Weights of a small sound classifier: 3500 steps.
Rows from block 15, named by matrix and row number. Each number is 128 + 32 x the weight over the matrix's rms, rounded and kept within 0 to 255. All counts start at 0.
# c10: first pointwise conv (model.blocks.15.c1.0.weight, 320x320x1), inputs 0-159
c10.208 [ 64 169 123 117 133 141 104 181  68  97 126  74 132  96 101  48 117  91 157 131  97  79 137 115 165 116 133 158  93 125 113 129 108 152  84 107  98  97 125 131 175 156  86 168 166 159  96 118  72 111 136  93 102 111  98 117  95  99 159 131 123 130  96  99 121 153 105 176 115 120  90 128 158  78 145 147 147 158 188 163 130 153 125  79 173 127  95 136  92 158 112 118 125 144 115  91 128 116 124 140 124 156 209 116 118 109 115 113 114 200  85 183  90  86  70 102 153 124 135  99  96 144 106 101 128 103  84 111 103 110  95  89 122  90  53 142 135  71 123 129  99 149 162 118 141 108 114 120 125 103  84 110 115 129 151  94 102 189  93 129]
c10.209 [101 120 124 125 111 214  96 201 145 185 126 120 180 170 176  88 145  75 145 144 122 140 116 114 139 163 134 118 103 175 153 140  89 130 135 115 114 104 135 144 133 121 121 170 152 179  73 101 143  96 145 110 143 105 156 139 148 171 150 146  93 204 152 132 111 180  94 188  99 160 100 129  98  92 137 169 163 120 119 153 146 157 124 113 158 127  94 115 138 165 148  98 163 118  96 110 171 174 124 133  91 104 133 113  93 185 114  98 117 144 139 158 133  95 126 164 137 120 169 138 152 148 183 116 134 180 157 145 137  89 100 144 137  90 139 152 144 134 135  94 162 107  86 147 175  85 183 128  90 127 140 105 149 124 108 113 125 162  85  95]
c10.210 [143 107 136  94  67 185  92 197 154 183 140 145 197 179 148 130 123  97 121 106  83 159 140 122 165 155 106 111 121 142 153 112  96 120 141 142  99 108 119 120 116  93 120 176 136 139 104 145 136 127 143 101 142 118 173 144 154 175 132 123 119 149 173 123 109 141 135 145 107 153 115 127 121 123 126 137 166 100 119 164 125 164  92 159 131 175 108 113 131 150 123 120 194 112 145 127 208 194 118 105  99  83 113  92 132 189  97 111 121 102 143 129 132 138 133 144  86 124 140 141 144 150 150  87 166 172 132 144 139 119 102 142  96 136 148 141 152 124  98 138 157 116 116 161 196  76 164 155 112 130 147 112 147 130  93 114 117 120  49  90]
c10.211 [148 187 157 118 118 133 105 105 108  92 123 112 107 106 155 109 177  78 158 240 119 129 118 140 141 141 125 148  90 150 116 129 107 141 158  95 109  84 124 145 188 202 169 122 169 117  49 111  95 103 124 138 137 119 133 106 122 134 129 136 136 221  87 116 182 108 103 152 100 116 104 162 144  86 153 148 108 150 156 173 197  72 188  98 201  75  94 112  86 130  77  97 100  99 113  80 102 104 172 128 107 106 167 110  77 114 122  90 151 163 111 163 130 109 128 156 215 153 134  67 118 112 132 151 108 113 165  99  82  70 102 139 176 101  98 215 127 122 155  90  95  76  99 107  97  89 134 126 140  97 109 120 104 162 120 120 208 166  96 115]
c10.212 [218 165 151 138 138 112 119 112 106 120 162 175  75  91 185  90 187 101 154 194 134 130 159 118 104 166 146 155 115 142 143 137 135 184 129 140 121 100 115 137 171 184 143 145 178 139 123 116 121  94 122 184 170 132 127 128 118  91 162 184 117 142  88 134 185  96 111 142 139 130 115 239 139  99 198 128 118 180 137 157 187 114 171  89 140 129  97 123 109 155  94 120  80  98  93 101 110  79 156 133 121 116 195 120  92  91 127  98 126 157 142 173 132  92 102 127 170 167 142  98 130 126 107 199 114  99 192 138 134 108 110 114 208 140 118 166 141 135 116 108 120 201  70 155  98 115 116 121 188 138 115 168 147 135 169 108 151 161 122 117]
c10.213 [114 150 128  94  94 134  91 191  95 133 122 131 161 109 106  34 101  80 108 119  71 137 142  99 145 161 131 162  93 139 136 132  60 154  96 121  71 115 136 126 142  89 112 148 102 137  87  98 124 106 141  87 106 129 148 125 145 108 160 127 104 140 112  99 110 132  87 111 138 155  85 157 140  73 142 144 176 120 110 142 113 176  89 107 152 162  32 158 147 148 137 134 165 113 102  92 157 150 141 138 124 141 155 102 100 169  87 109 130 148 130 137 116  88 103  86 133 102 137 146 133 137 108  90 153 112 112 128 154 112  77 123  99 116 106 116 125  93  90 138 164 147 115 154 173  70 177 118 110 107  74 124 120 105 116 107  97 146  16 126]
c10.214 [165 117 141  98  61 164  87 194 144 188 134 141 170 180 171 138 105 105  97 108  62 153 115 106 152 145 105 106 132 134 142 135 104 141 126 149 100 116  96 117 108  67 108 142 108 123 123 128 119 116 144  91 128 114 170 135 159 168 128  98 114 155 153 104  92 127 135 159 112 160  94 118 118 118 113 111 187 108 110 160 107 154  90 146 128 195 114 118 145 160 136 104 186 116 119 119 210 172 102 104 105  80 102 116 120 196 123 126 113  88 152 142 124 137 159 137 104 129 141 135 143 155 117 112 176 159  96 135 159 118 117 146  89 123 165 106 150 130  95 142 146 127 139 161 170  78 179 115 130 123 148 133 147 110  99 124 115 148  76 123]
c10.215 [108 103 137 120 107 193  94 214 144 203 125 132 176 175 136  99 120  83 130 129 130 165 140 130 168 161 145 121 109 171 135 132 113 108 128 139 128 118 120 161 121  89 128 150 163 192  64 143 156 127 134 106 115 127 185 146 139 174 139 134 126 180 170 113 115 160 124 185 141 169  99 140  96 103 122 165 181 130 126 155 134 162 120 138 162 133  88 119 147 168 149 141 203 148 117 110 184 184 140 126 128 103 124 108 108 187 106 125 150 120 141 163 134 140 141 172 129 114 153 163 152 148 142 106 153 164 147 137 169 118 124 153 121 105 168 151 151 129 137 146 197 113 123 153 183  93 179 141 121 116 156 138 167 122  96 120 120 150  70 121]
c10.216 [105 160 120 121 130 114 128 161  49  89  91  51 134  76 118  97 115 133 145 126 126  38 115 115 165  61 108 134  73 121  99 146 127 168 111  95 109 133 117 113 174 111 102 149 119 117 141  99  25 135 123 108  99  95 128  90  98  71 126 104 109 138  82  99  80 148 102 140  97 100  83 110 138 113 147 128 134 146 148 125 112 108 101  80 126 143 127 117 102 103 102 102  97 144 123 121 103  92 114 137 102 160 180 116 144 107  71 113 109 157  61 149  97  92  39  76 126 104 144 130  69 136 116  83 129  86 108  71 102 137  86  87 121 103  64 144 112  69  91 105  88 115 153 109 149 107 144  99 140 102  76 107  79 127 144 120 102 205  99 112]
c10.217 [ 79 161 127 110 122 153  99 165  75 107 132  66 140  80 106  50 105  84 147 136  79 108 126 113 156  77 144 169  83 121 128 133 106 156  77 112  95 135 117 101 165 135  86 175 138 148  92 131  79 124 162 101 102 103 100 109 127  84 168 119 141 113  79 109 103 149  76 159 113 113  97 156 159  80 149 147 167 163 169 121 124 137 118  55 168 101  69 133  86 125 139 129 119 147 114 102 103 116 123 147 113 150 202 134 132 119 110  96 108 205 118 178 100  85  94  82 121 122 110  97 110 147 135  90 150  95 119 117  98 122  90  91 144  98  80 116 135  52 128 109 133 111 145 100 140  96 132  98  98  97  66 140 130 118 157  99  65 169  64 125]
c10.218 [115 184 155 103 111 174 128 169 119 109 131 124 137 127 145  80 158  89 136 204 139 127 143  90 143 173 133 126  97 153 128 136  79 152 147 143  87  94 121 138 182 131 156 135 194 165  77 110 110 100 129 133 144 129 158 136 136 133 171 186  97 182 115 121 176 155  78 160 111 131  94 163 142  64 175 151 132 113 127 185 160 164 174 106 176 133  84 135  93 179 152 108 156  94  95  70 118 164 148 115 128 106 180  90 107 153  94 102 121 144 121 194 119 107  96 118 163 142 157 127 143 136 116 142 130 144 170 141 123  88  81 130 204 113 124 197 124 107 152  88 151 104 103 146 146 100 175 133 163 118 105 144 134 135 125  87 135 161  90  72]
c10.219 [ 64 178 152 114 141 141 115 179  48  94 117  81 161  96 118  79 123 102 153 133  99  67 120 129 171 113 112 149  70 121 104 143 110 166  84 110  96 108 114 129 216 157  87 147 153 157  92 111  54 124 129 111  98 109 108 103  96  97 145 136 120 146  78 102 120 133 101 186 110 126  77 141 139  86 168 155 154 153 158 161 147 151 141  95 187 137 116 136  75 116 116 131 127 146 128 107  82 124 111 133  98 160 189 118 131 104 111 125 133 187 115 167  87  83  76  80 135 101 115 121  79 146 118 103 136  86 101  96 135 138 123  92 121 109  35 137 121  76 125 120 101 147 160 136 136 127 110 119 142 100  78 109  99 137 153 107  96 191  72 133]
c10.220 [110 165 148 124 130 105 110  81  79  54 120 117 105  89 152  98 165  99 151 181 142  89 110 126 121 118 119 129  95 106  77 112  99 126 145 116 105  95 131 132 165 170 147 101 129 122  83  98  79 103 110 113 114 107 132  98  97 107 119 133 118 181  84 114 175  90 115 141 104  94 106 170 136  99 189 132 118 147 125 171 151 117 167  88 174  71  94 117  80 170  83 113 101  99 110 107  74  89 159 112 128 123 162 109 106  69 127 106 129 134 108 179  91 113  95 138 174 122 113  62  99  96 117 138  62  84 150  87  85 106 118  70 152  91 108 172 116 112 134 125  62  96 102 112  70 111 135 130 125  89  82 107  94 147 122 124 175 156 104  85]
c10.221 [128 128 129 109  88 147  80 203 115 145 145 126 177 114 116  59 113  74 105 125  72 144 122  86 145 157 138 130  87 116 148 129  48 141  88 128  62 115 117 126 155  66 110 151 119 136  95 123 128  97 135  95 112  99 140 128 147 119 152 100  99 151 127 108 101 148 109 114 117 163  76 137 144  77 127 122 174 122 112 140 122 169 106 115 158 160  36 138 150 147 137 122 163 131 116 106 162 169 130 126 108 137 156 100  96 177  84  95 135 164 131 158 121 100  99  91 130 112 138 159 131 136 112  92 138 126 119 143 145 112  89 122  97 130 136 101 106  86  87 148 139 141 112 157 179  67 180 121 117 128  85 140 137 121 139 108  96 127  27 106]
c10.222 [126 125  80 109 100 197 111 213 151 206 125 117 197 216 125 113 114  82 111 122  82 133 116 124 179 167 103 102 110 121 129 132  94 107 160 142  87 133 132 103 121  68 110 155 122 120  93 143 120 113 138  86 152  94 150 117 156 178 150 106 109 166 174 115 112 154 106 148 103 161 109  88 125  91  85 125 160 107 132 127 136 160 117 140 128 185 102  88 121 151 115 117 179 131 117  82 227 176 117 107 126  89  98 111  97 229 116 100 124 103 129 126 122 116 147 184 131 123 169 140 139 129 135 122 195 195 130 139 123 110 103 165 111 126 135 120 141 110  95 114 131 124  83 152 180  87 159 118 118 127 136 107 148 114 108 107 106 120  98 119]
c10.223 [ 75 158 137 116 151 136 111 165  57  88 144  89 148  90 115  98  96 100 152 136 110  88 139 115 178 127 126 148  66 112 113 122 113 153  73 102  88  96 133 127 172 142 126 187 157 158  84 111  59 121 150  85  89 126 103  97 111  90 154 143 117 142  91 104 116 110  98 152 116 109  93 150 156  75 147 135 172 149 198 138 140 128 117  74 187 148 110 125  65 112 121 115  92 139 115 110 116 130 120 145 105 169 204 112 114 118 103 117 116 184  99 176  96 107  87  89 130 125 118 118  92 151 103 100 164  97 105  77 108 138  89  90  99 104  59 135 115  81 122 121 104 136 137 124 127 102 141 100 100  90  77 109 115 140 159 126  70 142  95 136]
c10.224 [110 159 126  89 107 115 103 181 105 111 135  93 142 103  95  70 118  94 115 143  57 112 124  89 133 140 119 159  77 131 122 130  77 161 105 149  90  98 112 146 134 113 106 163 121 129  88 110 112  90 140  91  88 105 138 114  95 100 159 140 126 134 108 114 116 126  90 131 116 129  80 167 126  38 138 127 159 159 127 132 149 162  97  98 159 133  53 108 145 142 119 123 138 123 119 105 137 142 112 150  95 135 192 103  83 155  89  91 140 194 110 159 117 101 104  85 150 108 105 154 125 111 108  83 139 121 115 109 124 122  82  87 112  90 102 131 139  93 123 105 123 145 129 145 160  83 163 104 116 117  85 129 147  89 128 107  89 138  41 123]
c10.225 [145 173 174 133 181 102 142 116 118 111 131 113  80 107 177  92 185  99 160 193 150 131 129 114 109 125 142 175 103 143 117 106  93 149 132 106 106  96 131 143 188 202 178 144 186 140 101  96 106  96 129 146 134 112 113  98 105 104 147 173 123 148  92 130 202  94 102 158 108 138 120 194 145  97 216 149 136 169 155 159 200 107 177  92 191 105  89 100 109 164 102  83  97 129 112  81  80  89 168 106 127 121 210 125 108  96 144 116 149 166 122 168 129  86 113 132 187 143 124  82 125 122 119 163  97  99 167 129  78  96 113 112 193  96 101 177 115 120 164 134 112 129 110 109  90 138 132 149 169 116 112 141 120 150 133 103 189 156 116  94]
c10.226 [130 119 144 100  79 173 135 196 117 193 146 133 182 150 124 107 123 123 114 115  91 157 139 104 145 164 151 145 132 140 158 116  72 129 122 136  99 147 124 144 111  56  98 177 129 135 103 137 125 104 157  98 137 119 173 148 150 157 142 117 129 160 156 106 102 141 116 118 125 161 107 121 117 104 135 133 168 124  97 149 132 181  91 142 151 149  55 131 168 157 174 126 187 122 153 107 187 181 114 142 117 137 113 111 116 225 106 118 146 135 146 148 145 130 139 136 106 124 139 169 162 136 133  97 163 145 123 159 166 151 124 157  72 141 146 113 135 114 111 146 163 132 111 170 174  96 176 149 110 124 131 137 141  97  99  99 100 125  26 106]
c10.227 [100 135 112 106 107 152  89 190  95 123 126 125 168 110 113  58 106  76  96 110  65 120 117 120 133 146 139 131  99 121 133 128  79 147  97 129  69 124 118 126 158  98 107 163 107 143  80 108 114  99 130  79 114 106 142 127 129  99 151 131 130 128 104  97  91 129 100  97 134 145  53 141 155  86 124 140 171 146 129 126 128 164  96 111 156 136  34 144 114 128 133 151 147 108  97  70 146 157 123 140 108 135 159 110  97 158  86  99 111 140 128 142 124  99 109  69 123 107 128 163 127 133 114  69 159 129 121 139 147 121  85 123  80 125 127  89 124  93  89 138 170 120 114 159 172  64 161 129 120 117  82 146 161 101 121 103  94 123  19 128]
c10.228 [146 128 149 108  73 175  82 197 134 175 135 139 194 178 132 111 115  96 108 105  80 150 135 113 169 173 129 144 124 146 159 118 109 127  95 144  98 120 117 117 137 101 110 171 118 139 107 130 132 109 150  84 121  98 174 130 159 167 153  89 115 145 152 122 106 158 132 123 125 144 103 133 122 112 123 135 162 106 118 126 101 187  86 141 149 176  91 121 148 158 148 122 193 122 112 119 197 187 122 138 110 109 120 126 109 192  89 128 116 103 132 160 132 146 128 115 103 122 141 148 139 149 143  77 161 174 123 142 147 114  95 152  83 120 148 107 140 129  98 147 146 115 122 172 183  95 174 146 116 130 128 130 163  97 111 108  93 145  61 123]
c10.229 [ 81 157 134 119  91 148 106 167  71  95 132  97 115 101 119  57 110  88 137 129  86  94 126 113 164 141 122 179  68 161 124 129  85 152  82  95  99 121 114 144 158 129 115 168 124 151 103  94  81 109 162 111 111 111 115 107 114  89 170 147 122 125 108 108  94 135 102 154  97 116  91 178 137  78 149 143 142 179 154 162 140 137  92  82 158 140 100 127  91 138  98 148 107 137 105  99 113 111 111 150 101 179 188 120 120 125  84 114 105 215 116 162  99  94  61  91 140 129 109 131 101 133  89  96 160 113 125  93 106 150  85 107 127 117  90 111 134  72 103 119 133 137 145 134 117 102 143 105 122 118  62 130 117 119 141  88  74 167  65 125]
c10.230 [145 173 135 138 132 145 133 120 114 110 126 108  95 111 189 115 170 108 168 204 134 137 144 143 114 144 132 167 111 145 129 108 113 129 153 121 115 102 145 132 174 189 154 151 189 122  87 109 114 126 109 138 146 131 146 130 130 113 146 174 160 155 114 121 188 142 110 172 112 121 128 195 163 111 171 141 125 159 162 190 186  97 193  90 178  75 109 119  94 170 109 107  67 121 130 122  73  82 169 142 120 117 170 135 131 125 137 125 140 195 115 196 125 114 100 154 171 148 149  61 130 104 151 180 118  94 168 110 122 111 131  93 189 107 101 203 135 143 157 114 117 108 102 102 111 118 122 120 174 119 117 136 105 136 165 131 189 167 125 128]
c10.231 [101 152 133 111  92 152  92 224  92 122 143 126 166 118 116  48 101  89 118 130  83 123 124  95 167 164 102 127  90 126 135 122  67 144 100 125  77 113 113 152 164 104  89 173 136 110  60 113 130  94 132  84 112 123 144 133 149 121 146 132 128 129 110  94  89 113  83 128 122 166  73 132 143  63 123 124 162 124 120 139 118 167 105  97 139 156  44 122 119 129 136 111 147 130  74  65 148 149 141 144 116 112 165  86  88 156 103 101 115 156 127 144 133 137 112 106 130 109 148 162 120 118 120  87 163 120 135 126 118  81  88 116  76  97 125 134 121 107  85 159 173 136 122 170 156  77 157 126  88 116  95 115 148 115 136 104  73 154  25 111]
c10.232 [131 164 152 116 155 134  96 134  96 105 121 131 108 108 182 100 187  88 153 203 128 137 145 104 119 143 130 162  94 155 122 157  96 161 139 112  84  85 110 153 207 189 126 125 191 167  73 103 107  99 133 148 147 109 162 136 121 104 141 188 120 157  97 132 191 126  99 183 120 114 117 180 136  95 190 152 128 170 153 184 169  95 203 116 175  93  96  88 112 159 101 109 109  96  99  95  97 116 150 100 112 120 195 111 101 105 111 107 127 179 115 165 129  94 115 123 174 130 114 109 125 139 136 158  96 105 158 100 127  83 105 117 176 103 107 233 138 130 147  96  93 116  92 116 120  95 116 140 190 117 115 136 118 137 112 119 185 172 117 107]
c10.233 [107 158 147 101  90 148  94 193  95 126 125 114 144 113  87  27 105  60 110 134  88 132 136 117 127 131 128 148  80 123 145 125  69 156  86 131  75 118 106 118 153  85 110 162 134 132  85 110 114 100 144  89 106 110 113 149 108  96 170 126 124 130 116 110 101 154  75 106 109 148  68 136 141  60 130 117 168 123 131 122 151 186 107 110 167 132  27 134 118 149 131 137 128 131 112  84 143 156 131 136  93 138 164 115  94 167  94  97 112 185 133 170  94 103  95  98 147 125 135 145 120 135 116  68 150 122 123 111 149 111  85 110  93 147 105 103 120  93 107 109 149 167 113 147 146  70 154 125 122 127  69 145 119 110 157 111  95 146   3 132]
c10.234 [138  98 117  94  69 168  85 197 139 188 133 118 201 190 160 120 117  73 126 116  97 155 132 124 155 165 118 122 104 135 156 128 111 125 138 138 100  91  94 133 126  78 118 152 131 129 114 135 124  96 144  82 145 116 147 143 152 169 138  98 105 163 149 114 121 145 138 136 108 141  79 111 124 128 107 145 174 102 123 165 117 153 103 162 151 188 118 124 130 142 143 129 184 117 117 113 185 193 128 115 115  90 102  87 128 195 126 120 119 105 141 117 145 142 139 143 122 122 163 139 136 141 137  88 178 161 134 137 149 117  98 163  96 145 161 118 147 119 105 115 156 129 115 163 179  87 180 130 118 134 151 114 145  98  97 129 103 119  60 111]
c10.235 [ 90 149 123 103  82 138  88 167  68 132 136  99 152  99  90   3 112  62 114 153  75 115 150 130 135 134 142 154 102 131 127 113  94 146  90 133  71 110 101 125 158  75  94 153 134 152  86 113 108 100 144 110 123 117 116 118 107  93 158 141 122  98 103  93 121 144  86 104 133 143  71 132 155  67 136 120 182 138 122 102 152 161 118  85 165 125  46 140  99 148 136 146 140 141  99  75 125 135 137 132 107 132 188  94 104 150 126 100 105 182 138 164 121  91 110  70 146 125 141 125 141 144  99  68 145 128 112 150 131 117  66  93  91 140  98  99 129  79 102 117 145 151 119 141 152  82 154 111 115 140  79 135 138 112 153 102  99 145  28 121]
c10.236 [ 87 156 119  98 115 110  75 157  89 126 147 112 113 107 135 105 135  91 124 158 104 138 107 112 148 166  91 134  36 148 153 145 117 155 141 115 110 101 121  97 167 174  88 136 161 144  85  82  99  89 155 152 116  70  80 113  84  98 167 125  52 119 103 124 152 185  59 156 104 135 100 169 101  71 196 141 161 123 128 128 138 159 140  90 168 130  79 113 120 114 106  78 108 128  92  95 106 141 112 148  72 123 175 134 102 127  87 109 112 174 120 162 122  77 107 123 166 115 128  72 146 106 140  92 148 122  87 109 106  97  96 121 162  75 129 144 108 113 106  72  99 122 140  95 116 131 134  95 123 158 108 137 105  78 119 137 108 166  81  76]
c10.237 [ 95 139 128 100 104 137  87 187  78  96 143 104 143  96 109  34  92 111  89 130  99  94 143  87 140 106 150 158  73 111 120 112  71 123  83 112  87 106 116 133 157 110 100 162  88 141 123 108  94 109 177  92 104 124 115 123 117  81 142 144 119 108  93  70 102 163 116 118 121 134  83 154 124  92 142 117 186 160 150 116 123 166  79 100 148 157  55 168 101 124 153 138 110 112  86  96 123 136 106 146 113 157 173 140 114 134  97 125 113 162 109 130 134  86 110  48 128 122 144 154 113 134 104 117 137 112  88 162 153 133  97  99 109  65 101 121 114  77  84 115 129 156 129 161 153  98 131 116 142 104  68 146 153 118 152  82  83 127  57 122]
c10.238 [120 146 120 127 161 115 111 122  89  99 142 102  91 103 134  93 171 110 153 209 142 118 100  87 122 160 114 154  72 140 119 149 121 139 167  64 101  80 105 132 156 234 154 145 180 111 105  98  89  82 123 148 131  99 144 110 120 104 128 156 110 174  97 127 224 118  78 183  95 110  95 173 143  77 212 161 125 156 170 150 131  73 226  91 163  97 111  85 101 105 105 109  63 115  81  82  75  69 153 108 113 128 207 119  98 101  95  91 125 195 109 153 129  74  95 140 209 126 129  91 133 113 121 168  92  96 131 119  69  95  98 114 190  95  93 179 106 102 137  96 108 103 109 114 109 106 110 115 142 135 102 140 133 142 148  92 153 117  90 117]
c10.239 [ 71 161 127 117 117 143  98 157  78 102 141 103 128  96  98   8  91  94 125 163  94  95 165 124 143 140 156 135  96 118 119 107  92 136  99 118  87 132 114 108 165  95  96 146 106 135 120 104 100 119 127  98 101 131  85  99 146  77 183 126 112 121 104 102 133 157  80 104 108 129  77 135 143  86 132 135 158 144 138  97 147 167 103  98 145 125  42 147 102 154 132 131 107 154 106  99 136 119 107 151 107 168 162 121 124 143  94  96 108 208 135 130 118  77 112  76 157 121 118 159 106 114 101  82 140 132 101 122 132 132  83 107  89 106  93 108 113  70  97 135 101 159 139 124 124  71 130 118 115 136  89 149 135 113 163 112  75 142  46 127]
c10.240 [120 123 107 127 104 156  97 186 117 163 145 136 185 145 122  82 118  99 119 133  72 145 122 112 162 191 134 142  99 151 148 145  79 153 116 136  81 128 112 152 159 113 134 182 111 163  98 116 135 123 154  84 135 100 141 163 133 142 143 125 133 154 147  77  79 151  94 126 122 162  82 129 147  86 133 130 199 127 146 160  99 168  90 132 183 160  77 143 124 150 140 127 200 118 105 119 179 166 109 158 100 109 164 114 117 185  89 134 111 127 138 144 128 125 124  97 127 117 178 162 136 151 137 112 169 142 130 132 158 113  77 154 105 115 142 112 136 109  90 140 165 121 136 165 157  90 168 148 120 123 122 111 162 119 119 121  95 148  52 134]
c10.241 [163 160 179 144 175 150 146 108 116 125 160 145 109 144 158 128 191  94 198 214 148 151 141 131 121 148 150 174 102 136 147 108 103 161 151 128 129 112 157 143 185 205 157 136 210 125 113 126 118 125 137 173 137 126 125 118 112 119 151 156 156 146 102 132 181 107 118 187 106 128 120 198 156 117 192 168 107 184 168 154 178 122 221  86 166 126 122 115 124 136 117 125  90 133 113 104 102 126 162 132 117 129 201 134 119 126 140 127 145 195 145 179 146 125 119 164 192 145 123  69 146 126 115 189 133 118 183 137 115 120 114 140 213 104 122 194 125 143 161 115 122 127  95 120 100 132 131 135 150 120 124 167 129 137 149 135 182 190 134 117]
c10.242 [134 117 126 114  86 153 113 186 136 163 137 144 171 169 135 114  94 120 117 105 105 137 134 113 145 157 128 116 139 151 128 114  99 133  99 125 121 118 109 147 153 113 117 166 121 145 106 160 144 124 135  87 126 109 143 143 132 150 132 111 119 145 144 109 105 154 133 140 121 171 113 118 121  98 134 131 160 101 117 133 103 177  93 169 164 188 120 145 134 150 135 112 208 119 101 121 177 180 116 120 110 103 143  97 125 181 125 135 132 123 126 132 131 148 130 132 123 127 161 172 146 147 146 114 168 175 120 156 162 126 111 183 112 126 171 139 135 124 119 116 191 116 149 179 170  99 166 148 141 128 128 145 172 116 115 123  93 120  66 134]
c10.243 [ 95 144 145 103 120 136  70 188 108 118 132 119 160 130 156  83 125  84 119 105  97 118 117 111 179 140 130 160  66 151  99 157 122 158 109  96 104 110 138 151 156 165  87 147 159 121 106 111  85 107 144  97 143  95  92 107  82 134 156 130  87 177 146 122  84 147  87 197 100 115 121 142 145  77 147 160 136 137 151 140 107 187  91 110 164 175 123 124  80 133  72  96 122 141 102  97 157 159 113 167  70 128 190 123 119 148  72 108 107 187  80 161 126  86  87 132 116 111 140 104 126 152 118 113 169 132 118  91 118 129  86 122 123 115 108 111 158  67  94 116  75 143 142 119 149 109 166 128 134 119 122  75  95 120 112 126  99 188  76 115]
c10.244 [122 158 132 126  83 146  85 197 104 128 137 143 184 125 132  54 104 118 134 132  67 141 116 106 152 152 102 149 101 139 146 132  81 163 107 133  72 120 118 135 155 118 116 182 109 138  82 116 127 111 127  92 115 102 133 136 128 121 175 129 126 139 127 101 111 139  96 136 136 163  48 138 154  78 138 139 173 123 141 138 111 176  84 111 165 169  83 151 116 155 150 142 157 131  83 101 163 157 126 177 117 135 175 115 104 186  87 117 129 146 128 127 123 114 103  97 136 112 159 179 126 157 105 101 180 143 125 133 148  99  82 113 112 123 117 111 120  93  94 120 166 146 132 174 166  92 168 125 120 127 104 135 159 115 120 103  81 138  32 142]
c10.245 [100 150 144 134 145 112  87 167  91 133 123  83 122 104 132  60 117 118 132 119  91 111 116 113 150 130 103 143  67 141 135 124 104 155  73 117  95 100 107 123 171 166 126 174 132 124  82  87  87 105 153 102 114  95 120 111  85 131 141 125 122 144 124  94 101 124  98 150 123 112  84 166 140  67 153 132 151 149 161 172 132 143 105  92 183 149  99 131  90 134  96 116  94 128 103  89 128 155 124 164  82 137 206 103  97 114  88 103 114 182 103 174 116 103  63  80 128 100 131  83  93 126 107 118 143 104 117  97 122 116  92  90  96  79  98 140 133  74 140 110  75 126 147 155 121  90 144 112 132  94 111 120 109 130 112 126  91 160  75 140]
c10.246 [139 178 154 144 164 145 116 113 124 102 131 139 117 123 193 105 208 104 179 231 151 145 136 122 147 145 135 161 105 151 161 143  97 164 170 143 126 132 146 171 194 222 208 137 171 154 100 104 106 118 121 151 153 126 176 135 140 139 143 169 140 207 137 149 205 101 122 174 118 111 128 180 151 110 199 146 149 187 181 213 206 106 177 110 209 140 128 113 107 152 121 109 111 103 124  99  96 129 169 122 122 123 205 127 117 121 125 104 149 205 132 183 139 114 108 158 183 155 141  81 128 138 128 176 114 118 177 134 108 103 106 139 207 116 119 210 151 150 163 110 111 124  98 139 115 130 141 135 148 132 129 159 141 147 125 119 169 164 112 100]
c10.247 [ 84 163 149 113 120 108 109 138  59 102 108 106 120  78 106  93 105 110 130 147 122  70 110 121 160  88  93 139  76 116  87 140  96 146 122 102  86 116 139 109 166 168  89 136 162 145 109 102  27 105 106 117  98  96 104 105 112  86 111 129 128 168  93  76 124 158  98 135 128 104 100 153 143  88 135 135 132 146 151 133 143 147 138 100 173  83  95 121  99 132 107 126 127 133 102 123  99  91 119 143 103 154 157 134 149  94  98 124 117 172  80 149  95  93  71  79 169 118 122 133  77  98 126  79 102  95  72  90 104 132  96 101 106 103  55 142 111  64 120 118  80 144 147 118  94 117 139 105 110  98  81 107 135 125 124 100 120 178  86 133]
c10.248 [139 117 118  80  61 165 100 187 130 174 140 122 182 158 153 128 112 135 118 122  86 158 117 115 152 168 135 128 118 146 165 121 102 141 126 150 117 155 122 152 137  96 115 170 129 123 121 142 167 121 150 103 140 131 162 130 156 163 125 113 143 148 135 125 103 143 144 148 107 162 113 111 117 138 137 125 171 128 114 150 104 165 112 166 144 174 104 133 109 148 140 147 217 105 126 122 188 188 125 112 115  88 127  95 121 183 126 130 115 112 158 119 125 158 111 145 108 143 174 162 147 152 148  84 172 156 145 144 159 146 103 152 113 132 157 118 132 124 118 131 167 101 107 172 185 107 157 150 123 131 132 130 164  97 104 140 100 130  69 121]
c10.249 [193 174 166 136 158 136 128  96 102 111 149 138 100 126 147 109 185 111 169 194 134 125 133 102  97 165 129 176 122 153 104 132 125 179 165 113 111 110 150 148 190 204 153 128 221 133 124 115 129 116 107 170 148 105 151 113 121 142 154 176 148 173  82 150 151  93 106 194 120 101 130 185 132  98 189 151 148 169 163 171 174 138 176  82 188 139 103 106 120 165 103  97  86 101 105 116  96 128 161 122 120 118 202 141 126 114 124 102 139 188 124 196 145 100 119 146 186 120 127  95 115 135 138 184 140 125 165  96 118 123 121 113 230 135  98 174 153 115 149 122 110 118 118 149 105 114 165 124 175 112 112 132 112 142 128 112 172 207 136 120]
c10.250 [151 101 114  97  68 174 110 187 144 178 139 154 172 177 146 119 117 124 143 109 109 146 127 129 147 162 129 116 145 123 154 112 101 134 130 130 105 142 113 143 119  92 135 166 114 153  86 151 155 140 151  99 143 147 161 164 160 157 144 103 150 172 152 125 112 134 156 154 111 161  90  97 123 111 119 142 175 108 127 163 112 149 112 155 141 166 104 117 132 140 157 163 207  87 127 135 195 189 121 127 130  88 116  95 116 209 111 122 127  93 145 121 137 170 129 127 102 130 171 166 146 156 147  97 158 173 138 154 132 124 116 167  77 135 156 120 143 116 120 154 172  98 102 185 181  95 164 158 115 134 133 134 178 122 120 146  98 111  73 119]
c10.251 [157 186 180 129 170 142 144 135 106 103 139 130 107 118 156 120 189 105 197 237 135 150 119 117 150 166 141 183 107 152 132 128 116 168 156 142 118 112 124 152 206 237 190 168 203 139 119 120 110 108 141 169 140 134 161 116  99 126 177 176 128 198 122 136 203  86 114 177 110 139 114 200 163  97 204 156 132 154 168 173 161 116 240 114 199 130 130 107 134 152  94 118  92 119 107 124 108 122 170 103 142 131 200 114 110 100 132 126 158 180 137 212 133 111 104 168 220 153 151 106 128 147 139 195 115 117 169 135 119 109 109 115 206  98 110 215 137 163 177 129  98 142 113 141 115 122 147 136 161 132 135 142 136 159 140 130 198 172 136 119]